config = dict(
    encoder_arch='vit',
    model='masked image model',
    dataset='regions of photos with short descriptions (Visual Genome)',
    train_examples=101725,
    image_size=64,
    crop_scale_min=0.7,
    horizontal_flip=True,
    translate=0.12,
    method='mae',
    mask_ratio=0.6,
    loss='mse',
    encoder_norm='rmsnorm',
    encoder_norm_position='pre',
    encoder_activation='gelu',
    encoder_mlp_ratio=4,
    encoder_head_dim=64,
    encoder_fused_qkv=True,
    encoder_bias='all',
    encoder_qk_norm=False,
    encoder_layer_scale_init=0.01,
    encoder_parallel_block=False,
    encoder_inner_norm=False,
    encoder_drop_path=0.05,
    encoder_patch_size=[8, 8],
    encoder_layers=8,
    encoder_width=256,
    encoder_positions='learned',
    decoder_width=128,
    norm_pix_loss=True,
    decoder_layers=4,
    init='orthogonal',
    residual_init='none',
    optimizer='soap',
    beta2=0.95,
    lr=0.0029,
    beta1=0.9,
    shampoo_beta=0.95,
    eps=1e-08,
    precondition_frequency=50,
    max_precond_dim=1024,
    one_sided=False,
    adamw_lr_other_params=0.0023,
    grad_clip=1.0,
    steps=14400,
    batch_size=256,
    epochs=36.2,
    lr_schedule='linear',
    final_lr_fraction=0,
    warmup_steps=720,
    weight_decay=0.06,
    adamw_weight_decay_other_params=0.05,
)
Rows from block 7 of the encoder, named by matrix and row number. Rows with one number belong to one attention dimension. Each number is 50 + 15 x the weight over its row's rms, rounded and kept within 0 to 99. All counts start at 0. After the name is the row's rms in percent of the matrix's.
# q: attention query, key and value (stacked) (encoder.blocks.7.attn.qkv.weight, 768x256, the q third), inputs 0-127
# k: attention query, key and value (stacked) (encoder.blocks.7.attn.qkv.weight, 768x256, the k third), inputs 0-127
q.51 100:58 58 62 42 48 51 64 46 33 61 54 44 33 72 39 61 34 49 70 61 69 40 41 61 39 67 39 54 69 29 45 37 63 42 46 51 56 44 47 76 50 43 59 63 73 85 36 76 12 09 54 06 20 46 62 49 59 57 62 64 65 39 70 61 44 73 47 44 47 31 48 65 35 68 42 53 15 48 34 61 31 58 99 66 63 52 46 52 46 48 38 73 36 25 42 74 42 48 60 41 53 69 71 49 54 44 48 59 57 66 37 51 41 57 66 59 41 37 32 71 50 35 55 71 64 47 51 48
k.51 106:40 58 44 56 70 36 54 76 77 64 60 66 61 66 45 36 52 47 55 25 64 50 54 36 69 72 70 38 69 57 53 46 20 25 56 85 76 70 82 25 54 77 37 41 55 64 64 44 75 64 61 35 55 46 55 27 27 37 70 50 64 27 51 54 69 29 37 66 53 28 52 28 44 39 19 45 74 49 57 33 37 25 48 37 31 58 56 50 57 68 60 61 55 47 38 46 54 57 28 50 73 63 47 53 81 48 49 49 38 47 45 56 31 51 29 67 71 56 36 55 41 71 42 56 07 48 30 50
q.52 092:55 66 66 59 22 42 58 44 58 58 48 58 32 74 38 60 99 61 32 65 51 58 55 53 31 45 70 59 82 68 65 36 63 55 35 73 35 73 60 46 49 80 57 39 39 47 41 60 45 37 29 37 71 65 59 78 75 38 45 64 63 44 80 29 47 31 50 74 50 43 66 65 46 20 26 86 59 43 44 37 61 43 36 67 46 49 53 48 49 45 32 36 62 47 53 71 62 50 42 72 31 44 57 44 44 40 66 60 37 38 44 52 68 33 49 62 90 90 35 57 46 48 61 31 64 67 59 49
k.52 100:68 55 50 43 59 39 66 23 57 86 56 58 64 27 48 56 05 55 59 95 43 59 42 56 52 70 53 40 60 50 50 38 65 38 57 54 41 29 45 58 49 31 42 45 41 38 59 48 31 62 42 34 63 81 53 60 50 52 40 27 48 55 29 69 50 60 56 75 59 34 39 67 82 34 66 42 65 46 79 69 43 56 39 43 49 52 62 63 44 19 55 54 51 46 35 41 34 16 58 48 65 79 60 55 62 54 60 61 53 63 34 40 45 76 66 68 57 11 47 46 50 36 26 87 31 74 79 42
q.53 103:59 47 43 55 31 74 52 53 73 50 35 64 59 47 68 24 36 50 64 30 50 47 48 21 35 71 58 33 59 48 58 46 43 59 57 45 65 16 40 45 38 62 47 70 29 50 60 37 44 49 40 37 49 63 42 42 65 56 30 53 44 49 40 47 50 56 42 60 39 39 66 35 51 68 63 54 41 50 68 71 27 51 46 68 78 34 63 47 48 43 49 49 54 52 56 41 37 56 45 23 44 57 61 57 36 58 47 24 83 35 64 51 69 91 76 56 29 18 62 51 62 63 62 46 41 77 73 38
k.53 104:62 13 44 63 55 56 62 22 49 67 72 24 61 53 49 73 54 55 40 64 40 50 33 38 66 51 62 41 43 61 83 29 61 36 36 42 46 43 30 48 57 44 36 69 43 39 38 31 61 53 31 63 49 64 57 41 51 59 23 56 60 58 75 75 30 48 37 71 43 38 55 42 21 44 36 49 76 66 40 29 68 54 47 51 48 66 68 47 23 33 53 77 55 39 59 46 43 78 50 59 56 65 60 67 76 35 65 26 38 44 48 48 41 33 49 53 83 55 18 43 46 56 59 50 20 45 28 67
q.54 092:53 56 56 40 37 62 94 32 30 66 37 28 37 33 69 54 35 52 32 43 41 62 55 60 67 35 48 30 45 54 54 33 45 36 38 62 24 24 22 16 56 43 44 22 79 63 57 63 56 78 57 55 19 17 53 45 62 49 55 65 53 42 44 46 53 58 49 45 24 46 43 37 37 59 68 57 40 42 66 57 38 44 47 72 62 46 60 37 45 29 55 46 45 73 51 56 25 68 56 71 67 76 73 71 46 59 71 55 33 48 34 62 22 65 35 43 52 72 62 46 40 55 37 62 52 27 44 43
k.54 094:66 67 37 70 33 40 43 35 25 58 58 49 67 34 59 31 74 67 42 54 49 46 50 54 56 77 23 53 63 48 66 43 46 66 77 36 46 51 46 53 75 59 50 61 39 48 43 40 44 45 62 53 44 48 83 43 37 51 43 48 54 41 63 44 40 50 55 45 58 45 53 42 34 22 60 41 47 54 56 37 62 45 24 10 30 27 38 59 57 88 40 46 50 75 52 45 44 54 43 60 33 44 53 30 27 50 56 48 41 67 23 26 61 56 23 69 50 20 59 59 67 48 56 43 35 96 35 42
q.55 092:52 44 75 40 28 44 44 33 45 41 66 62 39 67 38 66 54 48 37 63 30 36 59 54 71 32 60 32 63 48 60 44 61 71 61 41 30 52 76 51 30 13 39 45 20 37 46 28 47 73 53 54 57 63 35 76 35 39 49 70 43 57 45 55 69 69 54 57 59 51 19 44 76 64 56 68 61 45 44 49 69 42 42 67 51 59 67 52 63 16 32 57 64 79 58 54 52 53 59 44 49 61 38 20 54 52 81 37 36 44 48 33 66 50 57 47 48 49 23 39 37 47 40 49 45 49 35 63
k.55 090:65 39 47 51 62 34 55 58 39 65 43 52 65 19 23 53 23 45 32 79 59 51 62 52 26 41 50 50 55 47 68 55 45 22 45 41 58 39 42 91 18 47 62 51 56 49 60 29 38 37 52 36 63 44 31 42 71 37 27 27 52 49 25 29 53 61 51 43 46 35 52 35 50 58 61 38 57 57 57 47 53 46 34 57 68 44 34 66 26 57 34 51 22 46 53 54 44 54 41 34 21 34 55 55 64 37 51 82 68 35 57 76 22 37 49 46 59 64 88 41 47 46 53 66 35 37 66 52
q.56 091:54 51 29 39 58 52 32 32 44 35 37 47 41 45 35 69 51 56 56 43 44 42 43 75 27 27 55 51 60 57 75 53 50 79 41 57 57 51 62 53 87 60 76 49 55 46 53 60 54 16 51 28 64 62 76 45 50 77 74 65 67 41 77 42 42 51 57 70 46 57 47 53 61 42 25 69 31 34 34 51 68 56 66 48 40 46 47 34 29 51 62 41 63 43 29 55 55 40 57 87 43 36 30 40 45 63 59 68 44 55 57 64 54 61 67 13 24 99 75 65 54 55 51 48 59 43 63 46
k.56 088:42 38 54 23 53 38 86 34 54 83 52 51 69 43 49 51 37 57 17 59 58 57 59 89 50 86 49 43 53 51 31 43 47 74 63 75 71 79 64 76 39 69 62 44 48 50 51 50 45 21 54 45 37 67 43 68 33 72 61 50 61 34 85 45 62 30 62 54 42 38 43 39 40 59 54 46 64 40 76 35 52 34 26 56 56 85 73 87 72 77 49 57 43 40 43 38 09 32 38 34 36 44 42 72 41 81 56 48 63 68 48 37 54 56 46 44 27 17 53 70 52 34 38 50 39 52 65 47
q.57 090:45 50 45 49 72 63 54 51 48 43 51 30 76 71 34 26 44 26 73 43 34 27 38 36 67 32 60 43 30 39 37 32 66 55 51 41 57 39 36 40 60 40 36 40 52 54 40 49 46 50 44 63 56 52 73 61 34 41 61 29 56 67 22 63 68 74 33 68 46 33 64 43 81 48 54 49 48 66 52 53 50 57 89 44 63 40 45 57 24 78 30 69 57 47 48 48 76 26 55 41 71 51 51 59 46 29 76 33 33 24 63 64 52 51 33 48 14 30 56 63 72 32 47 85 43 26 35 28
k.57 091:65 41 57 60 38 62 47 53 47 40 48 64 73 61 78 52 35 24 34 29 78 43 52 70 60 39 34 27 74 34 23 48 41 40 53 44 28 78 47 28 55 56 40 43 48 55 53 50 56 17 52 58 50 45 45 59 32 58 50 63 64 77 61 58 45 39 43 16 62 30 31 39 74 44 36 59 41 50 71 63 43 51 24 72 45 48 51 41 54 37 54 42 34 63 68 63 24 43 52 25 35 36 36 46 50 50 66 47 52 43 55 36 60 46 51 41 46 66 32 32 72 49 54 37 70 41 48 47
q.58 095:57 57 51 53 37 39 49 47 60 57 59 50 56 69 61 40 43 62 60 51 27 45 64 50 42 52 58 40 35 34 58 75 46 45 38 43 21 39 38 45 12 71 28 99 42 59 35 66 75 51 72 61 45 53 40 18 18 21 36 46 40 49 62 57 55 51 69 57 34 30 47 50 57 49 44 28 70 62 38 48 52 76 27 23 48 67 48 51 49 47 40 27 71 48 41 44 19 45 45 43 91 84 71 59 35 35 62 28 49 48 55 43 53 78 35 50 37 48 52 59 56 58 71 76 41 74 46 57
k.58 099:55 58 63 53 59 50 42 42 46 53 51 27 66 73 61 70 51 46 23 72 49 67 39 39 70 32 43 69 45 39 59 43 67 63 31 54 76 61 20 50 51 57 41 61 32 39 62 68 58 61 08 35 42 36 43 69 26 70 51 35 74 34 50 32 30 38 45 28 55 46 58 71 42 52 64 69 46 41 83 68 65 47 51 38 77 29 48 51 60 48 52 67 67 72 67 66 50 61 22 48 27 33 48 53 39 77 29 55 31 73 33 49 52 57 51 49 58 72 62 57 59 48 49 35 69 49 41 62
q.59 091:65 63 51 45 63 51 57 36 62 46 51 50 38 43 34 50 52 54 53 40 76 60 68 45 30 85 38 29 52 60 44 24 40 78 56 37 45 54 28 60 73 74 63 37 50 29 37 48 38 51 21 27 37 67 59 34 66 43 32 45 41 41 63 45 67 46 46 58 35 55 67 46 74 37 30 68 58 26 32 29 68 37 48 76 96 54 46 43 52 62 49 68 44 43 29 61 23 07 56 53 49 49 28 46 59 37 48 60 22 44 54 54 31 36 68 60 48 52 31 57 42 65 75 48 60 64 78 38
k.59 090:37 54 44 59 48 56 58 81 67 44 61 63 49 57 48 45 41 49 58 60 49 00 67 50 69 60 65 69 51 34 86 37 39 29 44 37 90 58 57 10 53 35 76 41 69 46 46 07 82 68 42 56 25 56 43 76 40 81 54 44 35 33 45 54 43 54 37 29 42 49 71 65 42 20 64 40 59 35 80 52 69 54 44 31 41 60 73 51 66 53 75 48 38 63 43 39 59 40 56 54 52 61 54 55 51 42 33 50 47 38 70 58 66 62 53 38 54 33 54 39 36 67 37 41 61 39 30 38
q.60 094:60 63 49 65 61 61 78 32 43 67 43 36 49 39 76 35 50 86 33 39 65 50 53 54 48 67 60 36 56 53 48 32 48 63 39 60 48 63 30 67 89 53 24 65 52 47 52 51 47 38 72 41 59 48 67 55 09 49 63 71 85 36 49 50 68 64 61 38 39 49 54 61 39 69 67 69 61 77 62 52 47 35 60 44 62 67 96 59 80 42 81 14 79 45 43 41 45 62 60 33 46 49 36 32 52 49 71 47 61 24 62 48 69 42 58 62 37 17 44 81 71 69 42 54 49 62 54 42
k.60 098:55 44 53 45 86 41 35 61 28 48 46 60 45 41 38 67 47 52 45 44 46 31 56 53 57 38 31 57 71 19 89 37 46 44 38 68 60 65 58 37 34 37 40 57 51 53 54 71 62 29 38 16 50 29 34 41 43 35 76 44 61 39 51 66 51 32 21 45 49 41 45 54 65 62 75 40 54 76 71 60 41 39 79 49 21 66 18 65 66 60 43 86 50 46 67 43 37 49 48 60 67 42 61 63 43 59 40 34 44 48 38 46 66 49 55 76 61 65 34 83 61 55 62 51 57 58 48 71
q.61 104:70 62 61 29 59 18 35 58 48 53 44 22 55 23 19 40 48 55 62 34 50 58 23 67 37 60 43 55 47 44 59 89 57 56 54 49 59 62 72 40 33 35 41 56 20 10 48 17 56 49 44 83 82 47 37 42 34 53 42 28 46 48 51 34 26 21 53 61 48 64 60 66 51 49 48 47 48 46 41 31 44 54 29 23 25 37 37 49 69 28 57 57 57 56 49 47 35 54 75 45 33 63 36 38 44 37 46 60 41 42 49 30 74 29 44 52 48 69 56 54 47 38 48 75 35 57 55 25
k.61 106:37 50 49 36 39 36 49 35 38 43 46 79 38 56 83 54 69 51 35 51 48 51 45 46 39 58 52 27 52 76 33 54 54 61 59 59 41 28 59 44 50 45 57 46 59 51 15 68 55 41 22 40 62 29 73 68 53 54 28 54 45 49 51 40 66 71 59 36 40 27 64 23 53 52 64 64 42 56 65 51 60 37 68 68 36 70 53 45 40 36 36 79 28 49 35 66 62 79 68 42 27 36 25 24 37 84 32 62 52 57 69 78 26 66 53 25 28 57 54 54 57 36 50 49 50 48 59 66
q.62 093:54 62 60 56 34 63 71 31 43 27 64 63 61 48 40 45 43 37 46 27 61 37 33 23 53 56 42 54 45 43 48 55 79 30 19 34 52 47 63 39 39 51 38 73 53 64 55 42 39 21 37 51 63 68 63 67 72 66 69 24 45 61 61 42 33 46 33 53 35 40 44 79 66 44 46 63 60 50 80 49 47 67 74 57 39 51 44 66 56 54 45 74 42 61 47 70 67 51 58 41 57 51 74 35 58 46 59 43 67 51 42 35 77 79 39 74 48 25 33 32 43 46 31 47 65 45 60 49
k.62 098:25 63 70 52 63 52 39 78 64 72 59 63 40 41 57 60 64 48 40 44 56 36 56 66 67 52 54 43 53 53 38 63 36 41 54 67 73 81 48 72 77 67 61 39 66 38 48 47 34 54 69 51 48 65 39 34 44 60 38 74 59 54 60 63 47 66 57 44 67 39 52 18 79 80 28 40 59 27 16 57 43 72 27 31 43 60 44 49 31 47 34 66 39 51 64 45 35 62 50 66 59 68 75 44 63 56 77 62 65 16 58 78 17 39 62 46 58 68 44 70 53 49 63 55 30 41 45 52
q.63 084:52 47 59 20 50 41 40 64 39 67 81 33 49 52 40 46 44 56 57 37 26 57 63 48 58 45 46 33 53 59 48 39 37 45 39 80 40 51 45 70 61 78 59 60 32 30 27 73 66 31 37 55 63 41 22 54 51 59 43 53 44 47 49 51 75 31 38 49 49 45 62 18 32 35 36 61 73 39 26 44 26 67 45 15 62 63 52 43 24 40 55 58 59 45 48 60 43 66 65 64 50 58 24 69 59 39 56 41 45 36 33 41 46 29 48 25 66 69 39 79 28 60 49 22 48 56 45 64
k.63 093:32 58 21 55 43 43 52 28 46 76 52 62 60 35 63 43 45 38 42 45 48 44 51 43 74 38 36 66 64 54 25 23 51 60 46 49 60 29 37 36 43 69 21 30 67 78 36 59 24 42 44 47 64 35 69 54 64 44 51 78 56 50 39 33 59 55 32 32 44 51 34 64 46 67 70 45 66 42 41 80 28 56 72 74 27 58 74 55 63 37 48 51 59 37 50 92 46 45 38 50 51 19 53 09 53 27 42 50 54 57 57 39 36 52 53 38 50 50 40 55 59 53 16 61 60 63 30 48
q.64 117:48 47 74 33 60 57 27 53 53 29 35 35 53 33 62 40 38 45 24 61 63 32 56 77 49 38 89 43 86 65 50 59 43 30 50 63 88 32 61 51 61 12 82 43 63 42 39 55 49 37 65 87 89 60 29 28 64 59 94 39 43 38 53 39 41 59 37 77 55 55 70 56 40 46 53 33 38 67 73 73 53 27 43 91 39 55 38 36 31 66 48 33 37 36 51 46 71 60 51 65 33 55 73 38 53 58 39 28 45 47 54 46 65 66 55 59 49 34 38 21 60 53 41 50 43 50 22 59
k.64 108:57 57 64 48 58 64 41 26 67 89 41 48 67 28 53 49 42 57 49 67 48 52 57 51 40 53 66 48 70 72 57 71 68 61 49 69 34 86 30 50 82 82 33 59 38 30 61 27 57 53 50 54 40 53 57 44 34 78 38 33 53 56 44 66 74 64 69 54 37 54 00 61 51 51 42 48 63 40 70 31 49 49 82 58 51 53 41 66 34 37 49 33 61 50 51 50 37 59 41 58 11 65 57 30 62 42 53 59 82 50 66 50 40 38 38 45 53 64 64 33 44 73 49 47 60 43 51 30
q.65 119:61 45 70 34 41 57 66 37 53 27 54 23 44 30 58 30 37 42 72 48 29 47 67 51 51 61 45 67 73 55 25 54 61 61 41 21 48 54 60 20 60 82 46 96 52 34 45 47 50 31 61 44 51 69 35 31 49 75 50 27 35 35 77 51 33 55 44 39 52 53 53 45 39 45 24 22 34 65 91 38 50 56 56 72 43 55 53 73 21 45 27 63 55 37 64 62 58 54 48 61 38 56 54 41 36 46 83 50 48 36 54 49 87 33 53 53 60 61 54 37 39 34 68 47 20 56 51 61
k.65 114:49 43 47 55 63 24 51 56 53 69 48 58 72 47 49 48 34 45 43 41 49 69 24 44 41 43 48 54 46 16 59 41 43 62 29 59 29 60 49 30 24 54 54 59 37 45 33 55 52 51 70 58 47 40 37 58 63 34 37 32 78 62 61 45 42 29 62 72 44 42 50 58 75 40 61 43 65 59 55 47 41 51 47 83 42 38 75 67 26 41 33 14 49 62 66 70 56 31 82 26 57 33 56 56 42 52 61 36 44 54 65 35 33 11 55 54 45 73 36 60 44 61 71 59 68 50 60 49
q.66 128:32 59 61 67 68 48 54 44 64 36 42 66 18 37 85 62 41 18 44 52 72 40 58 66 60 60 65 59 50 38 52 72 45 73 59 51 64 48 63 73 61 98 58 36 63 60 48 38 73 28 51 53 64 66 76 77 53 50 60 56 41 65 31 53 51 62 81 56 51 54 23 31 42 65 70 48 45 42 50 33 47 29 59 25 39 30 49 56 61 33 52 43 47 74 88 40 37 60 75 43 60 27 60 52 47 38 52 30 49 70 42 50 57 61 36 30 43 72 61 30 43 46 66 56 48 65 55 42
k.66 124:39 38 71 48 51 65 15 46 58 26 49 64 26 12 44 53 16 50 37 40 59 45 44 76 78 37 15 55 50 75 37 67 46 37 90 67 33 32 43 58 54 52 49 67 59 48 59 59 60 40 41 45 54 32 33 40 60 46 35 51 51 47 45 47 42 53 33 47 53 42 60 37 30 44 27 55 56 49 37 61 36 26 60 15 39 67 45 29 52 50 59 22 36 45 37 48 52 53 89 46 65 54 42 19 67 49 38 57 48 90 66 56 32 50 51 41 14 56 52 56 59 48 37 49 51 62 58 33
q.67 109:68 41 53 61 38 54 62 52 70 60 45 57 31 31 41 56 76 52 58 48 39 62 52 53 33 46 60 28 55 84 63 51 73 50 65 55 38 76 65 52 50 39 66 59 48 47 59 44 87 36 53 78 52 48 52 53 15 48 47 15 52 63 42 57 59 71 38 53 66 46 51 45 75 65 49 51 45 64 45 44 69 53 82 58 39 60 35 57 53 47 63 46 54 48 47 63 51 48 28 47 43 30 44 62 49 42 64 55 45 41 55 40 43 53 56 66 39 49 49 38 16 67 33 70 51 48 46 65
k.67 104:54 34 14 47 44 44 67 59 39 38 38 47 52 53 57 12 61 44 63 52 55 51 56 49 67 60 28 60 38 22 65 48 46 53 32 41 49 76 57 39 25 32 50 25 63 26 76 38 26 20 45 23 54 44 66 57 61 58 69 57 66 69 66 55 63 70 90 67 45 64 65 36 46 52 45 49 52 56 26 42 52 42 65 77 38 38 56 33 48 55 35 50 87 60 48 49 25 43 73 45 45 61 27 55 23 75 42 32 68 76 45 67 36 70 49 43 43 78 63 74 57 38 43 40 61 57 44 52
q.68 113:41 61 68 62 39 55 63 48 44 53 38 52 37 46 55 29 29 43 58 45 46 38 44 63 68 67 76 64 82 68 47 51 49 49 52 55 80 54 57 49 42 69 82 50 52 40 65 55 56 42 39 27 37 45 60 72 51 60 62 44 44 60 60 62 59 56 49 52 65 45 41 29 50 43 44 52 54 40 90 60 58 35 22 83 75 18 51 55 21 56 31 58 42 60 62 49 78 49 45 25 50 39 79 45 72 47 54 41 59 51 36 41 56 52 54 71 34 42 30 70 53 34 60 57 67 29 57 56
k.68 108:53 50 61 66 41 73 56 69 52 40 74 37 45 19 46 52 58 64 48 65 49 62 48 47 41 58 40 43 51 42 23 70 59 41 76 30 46 68 43 57 55 58 34 43 44 83 35 55 57 68 60 72 65 48 65 33 81 32 51 61 35 62 13 46 52 76 56 65 25 56 35 36 48 51 55 32 69 43 47 61 34 47 37 43 55 46 66 39 27 48 69 57 36 36 51 49 51 26 60 43 73 60 37 70 44 61 47 54 08 56 51 29 19 46 53 61 52 52 72 27 36 52 52 42 43 50 43 36
q.69 117:51 64 30 43 41 38 60 83 35 35 62 41 55 53 42 36 21 49 37 44 45 35 46 38 37 37 46 48 74 50 24 43 58 45 37 66 37 60 42 18 43 39 52 46 44 51 18 30 60 49 47 72 31 46 37 48 51 52 80 39 50 43 56 43 38 37 32 28 72 50 66 47 48 36 72 54 52 48 83 49 57 60 46 24 58 74 96 50 50 38 48 35 41 39 52 52 35 52 45 80 48 67 82 32 35 32 44 63 56 58 69 44 70 41 52 34 48 42 50 38 66 27 50 81 20 38 21 50
k.69 113:64 47 45 60 63 49 78 67 64 42 48 23 51 37 86 61 55 30 64 36 43 43 59 32 51 23 43 49 50 02 73 49 37 87 38 51 51 16 68 46 31 63 76 48 46 58 63 27 52 22 75 58 26 46 60 49 43 40 47 47 53 75 30 60 47 37 59 73 33 67 50 59 50 56 52 54 68 53 46 21 53 57 64 39 49 58 46 58 75 47 58 90 58 37 35 66 21 33 71 43 49 46 46 54 31 41 67 57 58 63 38 38 55 53 23 50 76 67 49 74 30 35 51 44 38 55 57 37
q.70 113:61 44 47 32 43 65 51 82 28 29 43 41 43 34 60 16 27 38 73 57 61 65 45 40 62 69 65 47 49 38 22 18 38 43 45 57 55 40 59 80 62 30 50 20 64 18 65 66 62 58 54 66 75 64 57 59 64 84 99 60 27 51 52 57 77 49 40 50 64 49 52 65 40 44 35 22 33 39 77 43 43 37 72 35 49 44 60 63 38 58 51 68 60 43 52 45 46 61 61 48 58 56 37 67 64 49 43 48 61 93 45 42 66 58 46 30 54 68 50 51 74 36 47 56 56 53 37 55
k.70 109:32 44 57 54 36 40 33 54 58 68 55 37 37 31 70 70 62 47 49 60 25 62 66 33 30 55 66 58 82 67 59 70 57 41 62 46 38 67 66 43 51 75 64 53 43 53 61 44 54 29 53 52 68 26 33 69 59 52 56 67 55 42 64 55 55 64 57 70 42 55 49 49 49 61 45 54 56 63 65 57 26 54 69 46 69 47 69 75 19 75 42 22 34 32 48 42 56 67 46 05 39 57 63 63 34 45 64 42 71 83 44 42 51 47 08 58 38 73 47 61 19 46 41 45 46 45 65 46
q.71 123:53 55 44 59 65 63 82 62 65 60 67 37 54 79 50 34 56 68 58 39 46 52 48 52 52 38 37 52 69 57 40 53 65 56 62 51 40 34 30 16 45 76 57 62 56 56 24 63 35 29 48 49 65 43 51 61 42 53 52 61 79 02 82 50 41 69 55 38 58 61 57 61 44 39 45 36 46 60 72 78 64 45 16 58 53 41 41 35 54 66 67 45 38 23 61 50 52 54 46 25 52 38 45 73 35 61 56 61 35 54 28 64 90 60 52 64 30 46 42 42 56 50 56 29 26 50 48 62
k.71 116:54 49 58 56 45 52 62 67 68 70 68 72 64 50 14 39 60 23 32 48 68 24 63 29 60 28 49 78 67 24 40 30 40 53 29 66 56 52 45 41 59 65 29 37 32 51 46 40 41 63 56 48 28 57 71 68 54 55 47 29 45 43 37 47 35 37 50 62 48 46 59 67 47 65 34 56 53 39 37 36 44 45 34 50 31 22 44 83 49 56 47 46 78 38 14 57 45 51 41 74 89 56 27 53 42 53 46 47 12 92 43 17 32 51 46 32 55 53 46 65 76 26 51 52 53 41 45 55
q.72 109:44 44 56 60 40 63 24 50 29 72 26 47 22 52 77 43 55 46 25 65 42 37 53 43 26 75 60 32 82 36 38 65 52 51 48 60 80 36 54 54 50 70 55 52 59 36 54 78 74 37 43 38 70 81 57 47 56 53 52 23 62 53 58 47 56 25 52 45 33 53 60 53 50 68 51 68 44 49 41 53 40 45 39 40 45 32 30 62 34 29 48 31 66 50 38 39 50 40 60 24 34 46 36 39 53 53 49 50 59 13 36 58 65 68 41 51 41 51 64 49 74 44 62 54 47 92 71 43
k.72 103:59 47 51 46 49 37 30 78 57 40 47 44 60 00 37 43 62 54 47 15 39 56 62 59 42 63 45 38 66 72 60 56 63 50 46 40 59 49 71 75 65 63 44 27 45 45 83 66 37 65 67 82 99 42 52 43 65 37 33 28 63 86 54 34 55 42 66 32 29 58 59 53 52 68 64 39 78 63 37 50 50 43 35 49 69 65 46 46 29 43 47 48 43 39 74 24 75 46 67 29 50 39 50 22 45 53 49 70 65 54 61 71 24 49 52 65 37 35 57 48 77 63 40 41 60 34 77 54
q.73 120:57 59 63 41 54 52 52 24 66 31 46 54 18 41 18 17 20 25 68 51 70 40 45 63 40 64 81 54 18 70 88 43 40 41 61 75 41 53 60 26 40 35 11 64 64 34 40 36 53 28 66 65 49 52 36 37 56 59 59 33 40 58 49 46 55 46 63 42 46 38 40 80 53 75 47 46 53 55 43 47 53 60 50 71 50 80 30 50 42 61 42 32 39 53 46 36 40 60 83 49 41 63 44 50 72 43 64 45 46 39 52 66 36 53 49 59 51 65 63 33 25 51 63 64 41 51 64 45
k.73 117:36 43 67 27 63 34 34 44 67 42 66 39 73 74 62 12 24 60 42 56 52 66 64 28 61 47 36 48 35 49 42 36 70 42 41 56 58 55 61 39 77 67 41 37 63 48 78 69 62 32 57 55 70 85 47 79 57 37 41 48 46 62 54 52 58 73 19 46 55 35 68 33 31 47 69 35 58 48 55 84 61 41 87 77 51 50 45 35 52 64 46 48 55 59 40 39 41 21 55 48 40 45 45 56 48 65 36 52 40 38 58 38 45 60 49 41 42 45 61 53 41 69 56 47 43 53 28 62
q.74 120:67 48 40 62 56 39 31 24 49 66 53 27 48 41 96 51 42 38 37 62 73 45 35 56 42 43 52 40 68 71 28 52 51 49 41 50 44 58 61 82 18 63 36 44 60 49 39 32 41 53 55 36 55 67 18 31 51 57 62 60 59 39 49 52 40 16 71 47 76 42 39 66 81 66 47 41 49 28 70 65 40 24 69 77 62 22 63 68 28 56 25 37 50 53 76 54 46 34 35 54 53 65 71 43 51 36 63 51 37 45 62 60 51 30 25 48 51 36 61 57 81 33 67 41 50 71 59 63
k.74 112:41 42 82 60 71 68 66 70 25 34 74 17 57 57 24 44 37 60 36 49 44 69 69 50 55 10 71 47 32 70 52 53 41 39 40 29 64 77 43 44 40 72 62 51 31 63 47 44 72 83 59 33 73 52 42 46 58 42 47 37 54 50 35 71 40 47 53 60 41 62 49 49 65 29 42 43 59 56 56 62 42 66 34 32 52 68 46 63 43 62 48 46 71 58 36 70 41 56 84 61 55 38 63 46 37 48 67 57 45 59 29 17 54 29 46 56 57 39 47 45 56 56 46 55 25 48 41 27
q.75 109:63 45 50 33 56 53 62 57 51 43 48 51 54 40 42 59 61 53 50 49 30 48 50 40 49 39 34 78 20 53 59 54 30 67 61 53 25 55 57 48 48 33 68 14 38 42 61 76 51 58 59 38 35 38 35 75 44 32 21 38 51 43 57 34 46 65 74 72 47 53 60 66 46 67 49 58 39 55 56 41 55 53 58 73 42 26 62 52 63 63 50 25 38 40 58 34 62 52 51 81 36 39 46 39 47 69 38 58 76 40 51 32 44 45 81 47 85 48 73 64 24 54 53 48 71 60 53 56
k.75 108:51 45 39 61 40 88 74 43 32 69 55 58 28 47 60 62 50 48 57 53 56 35 40 52 48 77 30 38 48 54 54 72 45 54 40 79 19 46 46 18 50 70 57 55 40 27 30 27 46 52 57 56 56 72 49 43 38 36 39 55 31 36 53 59 25 49 25 72 57 66 52 35 39 41 35 71 46 66 33 38 21 43 48 53 37 69 60 38 74 46 59 69 57 58 38 85 34 67 64 61 24 68 57 40 55 39 62 76 28 30 66 62 62 36 54 59 38 59 16 51 71 58 54 52 39 76 75 70
q.76 105:30 37 65 55 46 54 47 55 28 48 54 24 71 56 78 66 82 75 68 66 48 47 30 40 58 28 65 38 63 68 51 40 50 44 43 31 79 53 58 44 41 71 28 71 20 43 58 48 33 35 66 50 50 50 56 59 79 39 50 68 34 36 50 51 50 52 19 76 41 55 55 32 35 61 46 65 42 61 57 62 57 34 68 49 78 28 44 66 28 59 54 56 36 35 38 55 45 69 42 21 55 75 42 51 12 49 40 54 44 65 52 52 41 69 72 60 62 57 74 87 19 48 79 30 57 32 52 56
k.76 102:39 46 45 45 46 49 52 65 50 59 42 42 20 35 56 47 74 57 47 57 32 13 46 64 41 63 57 35 38 42 49 45 56 22 37 61 53 52 45 55 37 47 46 46 53 48 37 43 66 68 73 50 72 53 57 36 48 32 47 59 56 66 37 64 61 22 50 43 46 42 34 28 57 38 29 15 51 55 59 50 54 64 23 18 31 45 59 39 41 61 06 43 41 52 57 18 56 45 37 72 48 31 43 66 39 33 37 57 42 79 62 34 67 44 51 52 35 59 44 33 48 50 48 45 63 21 44 47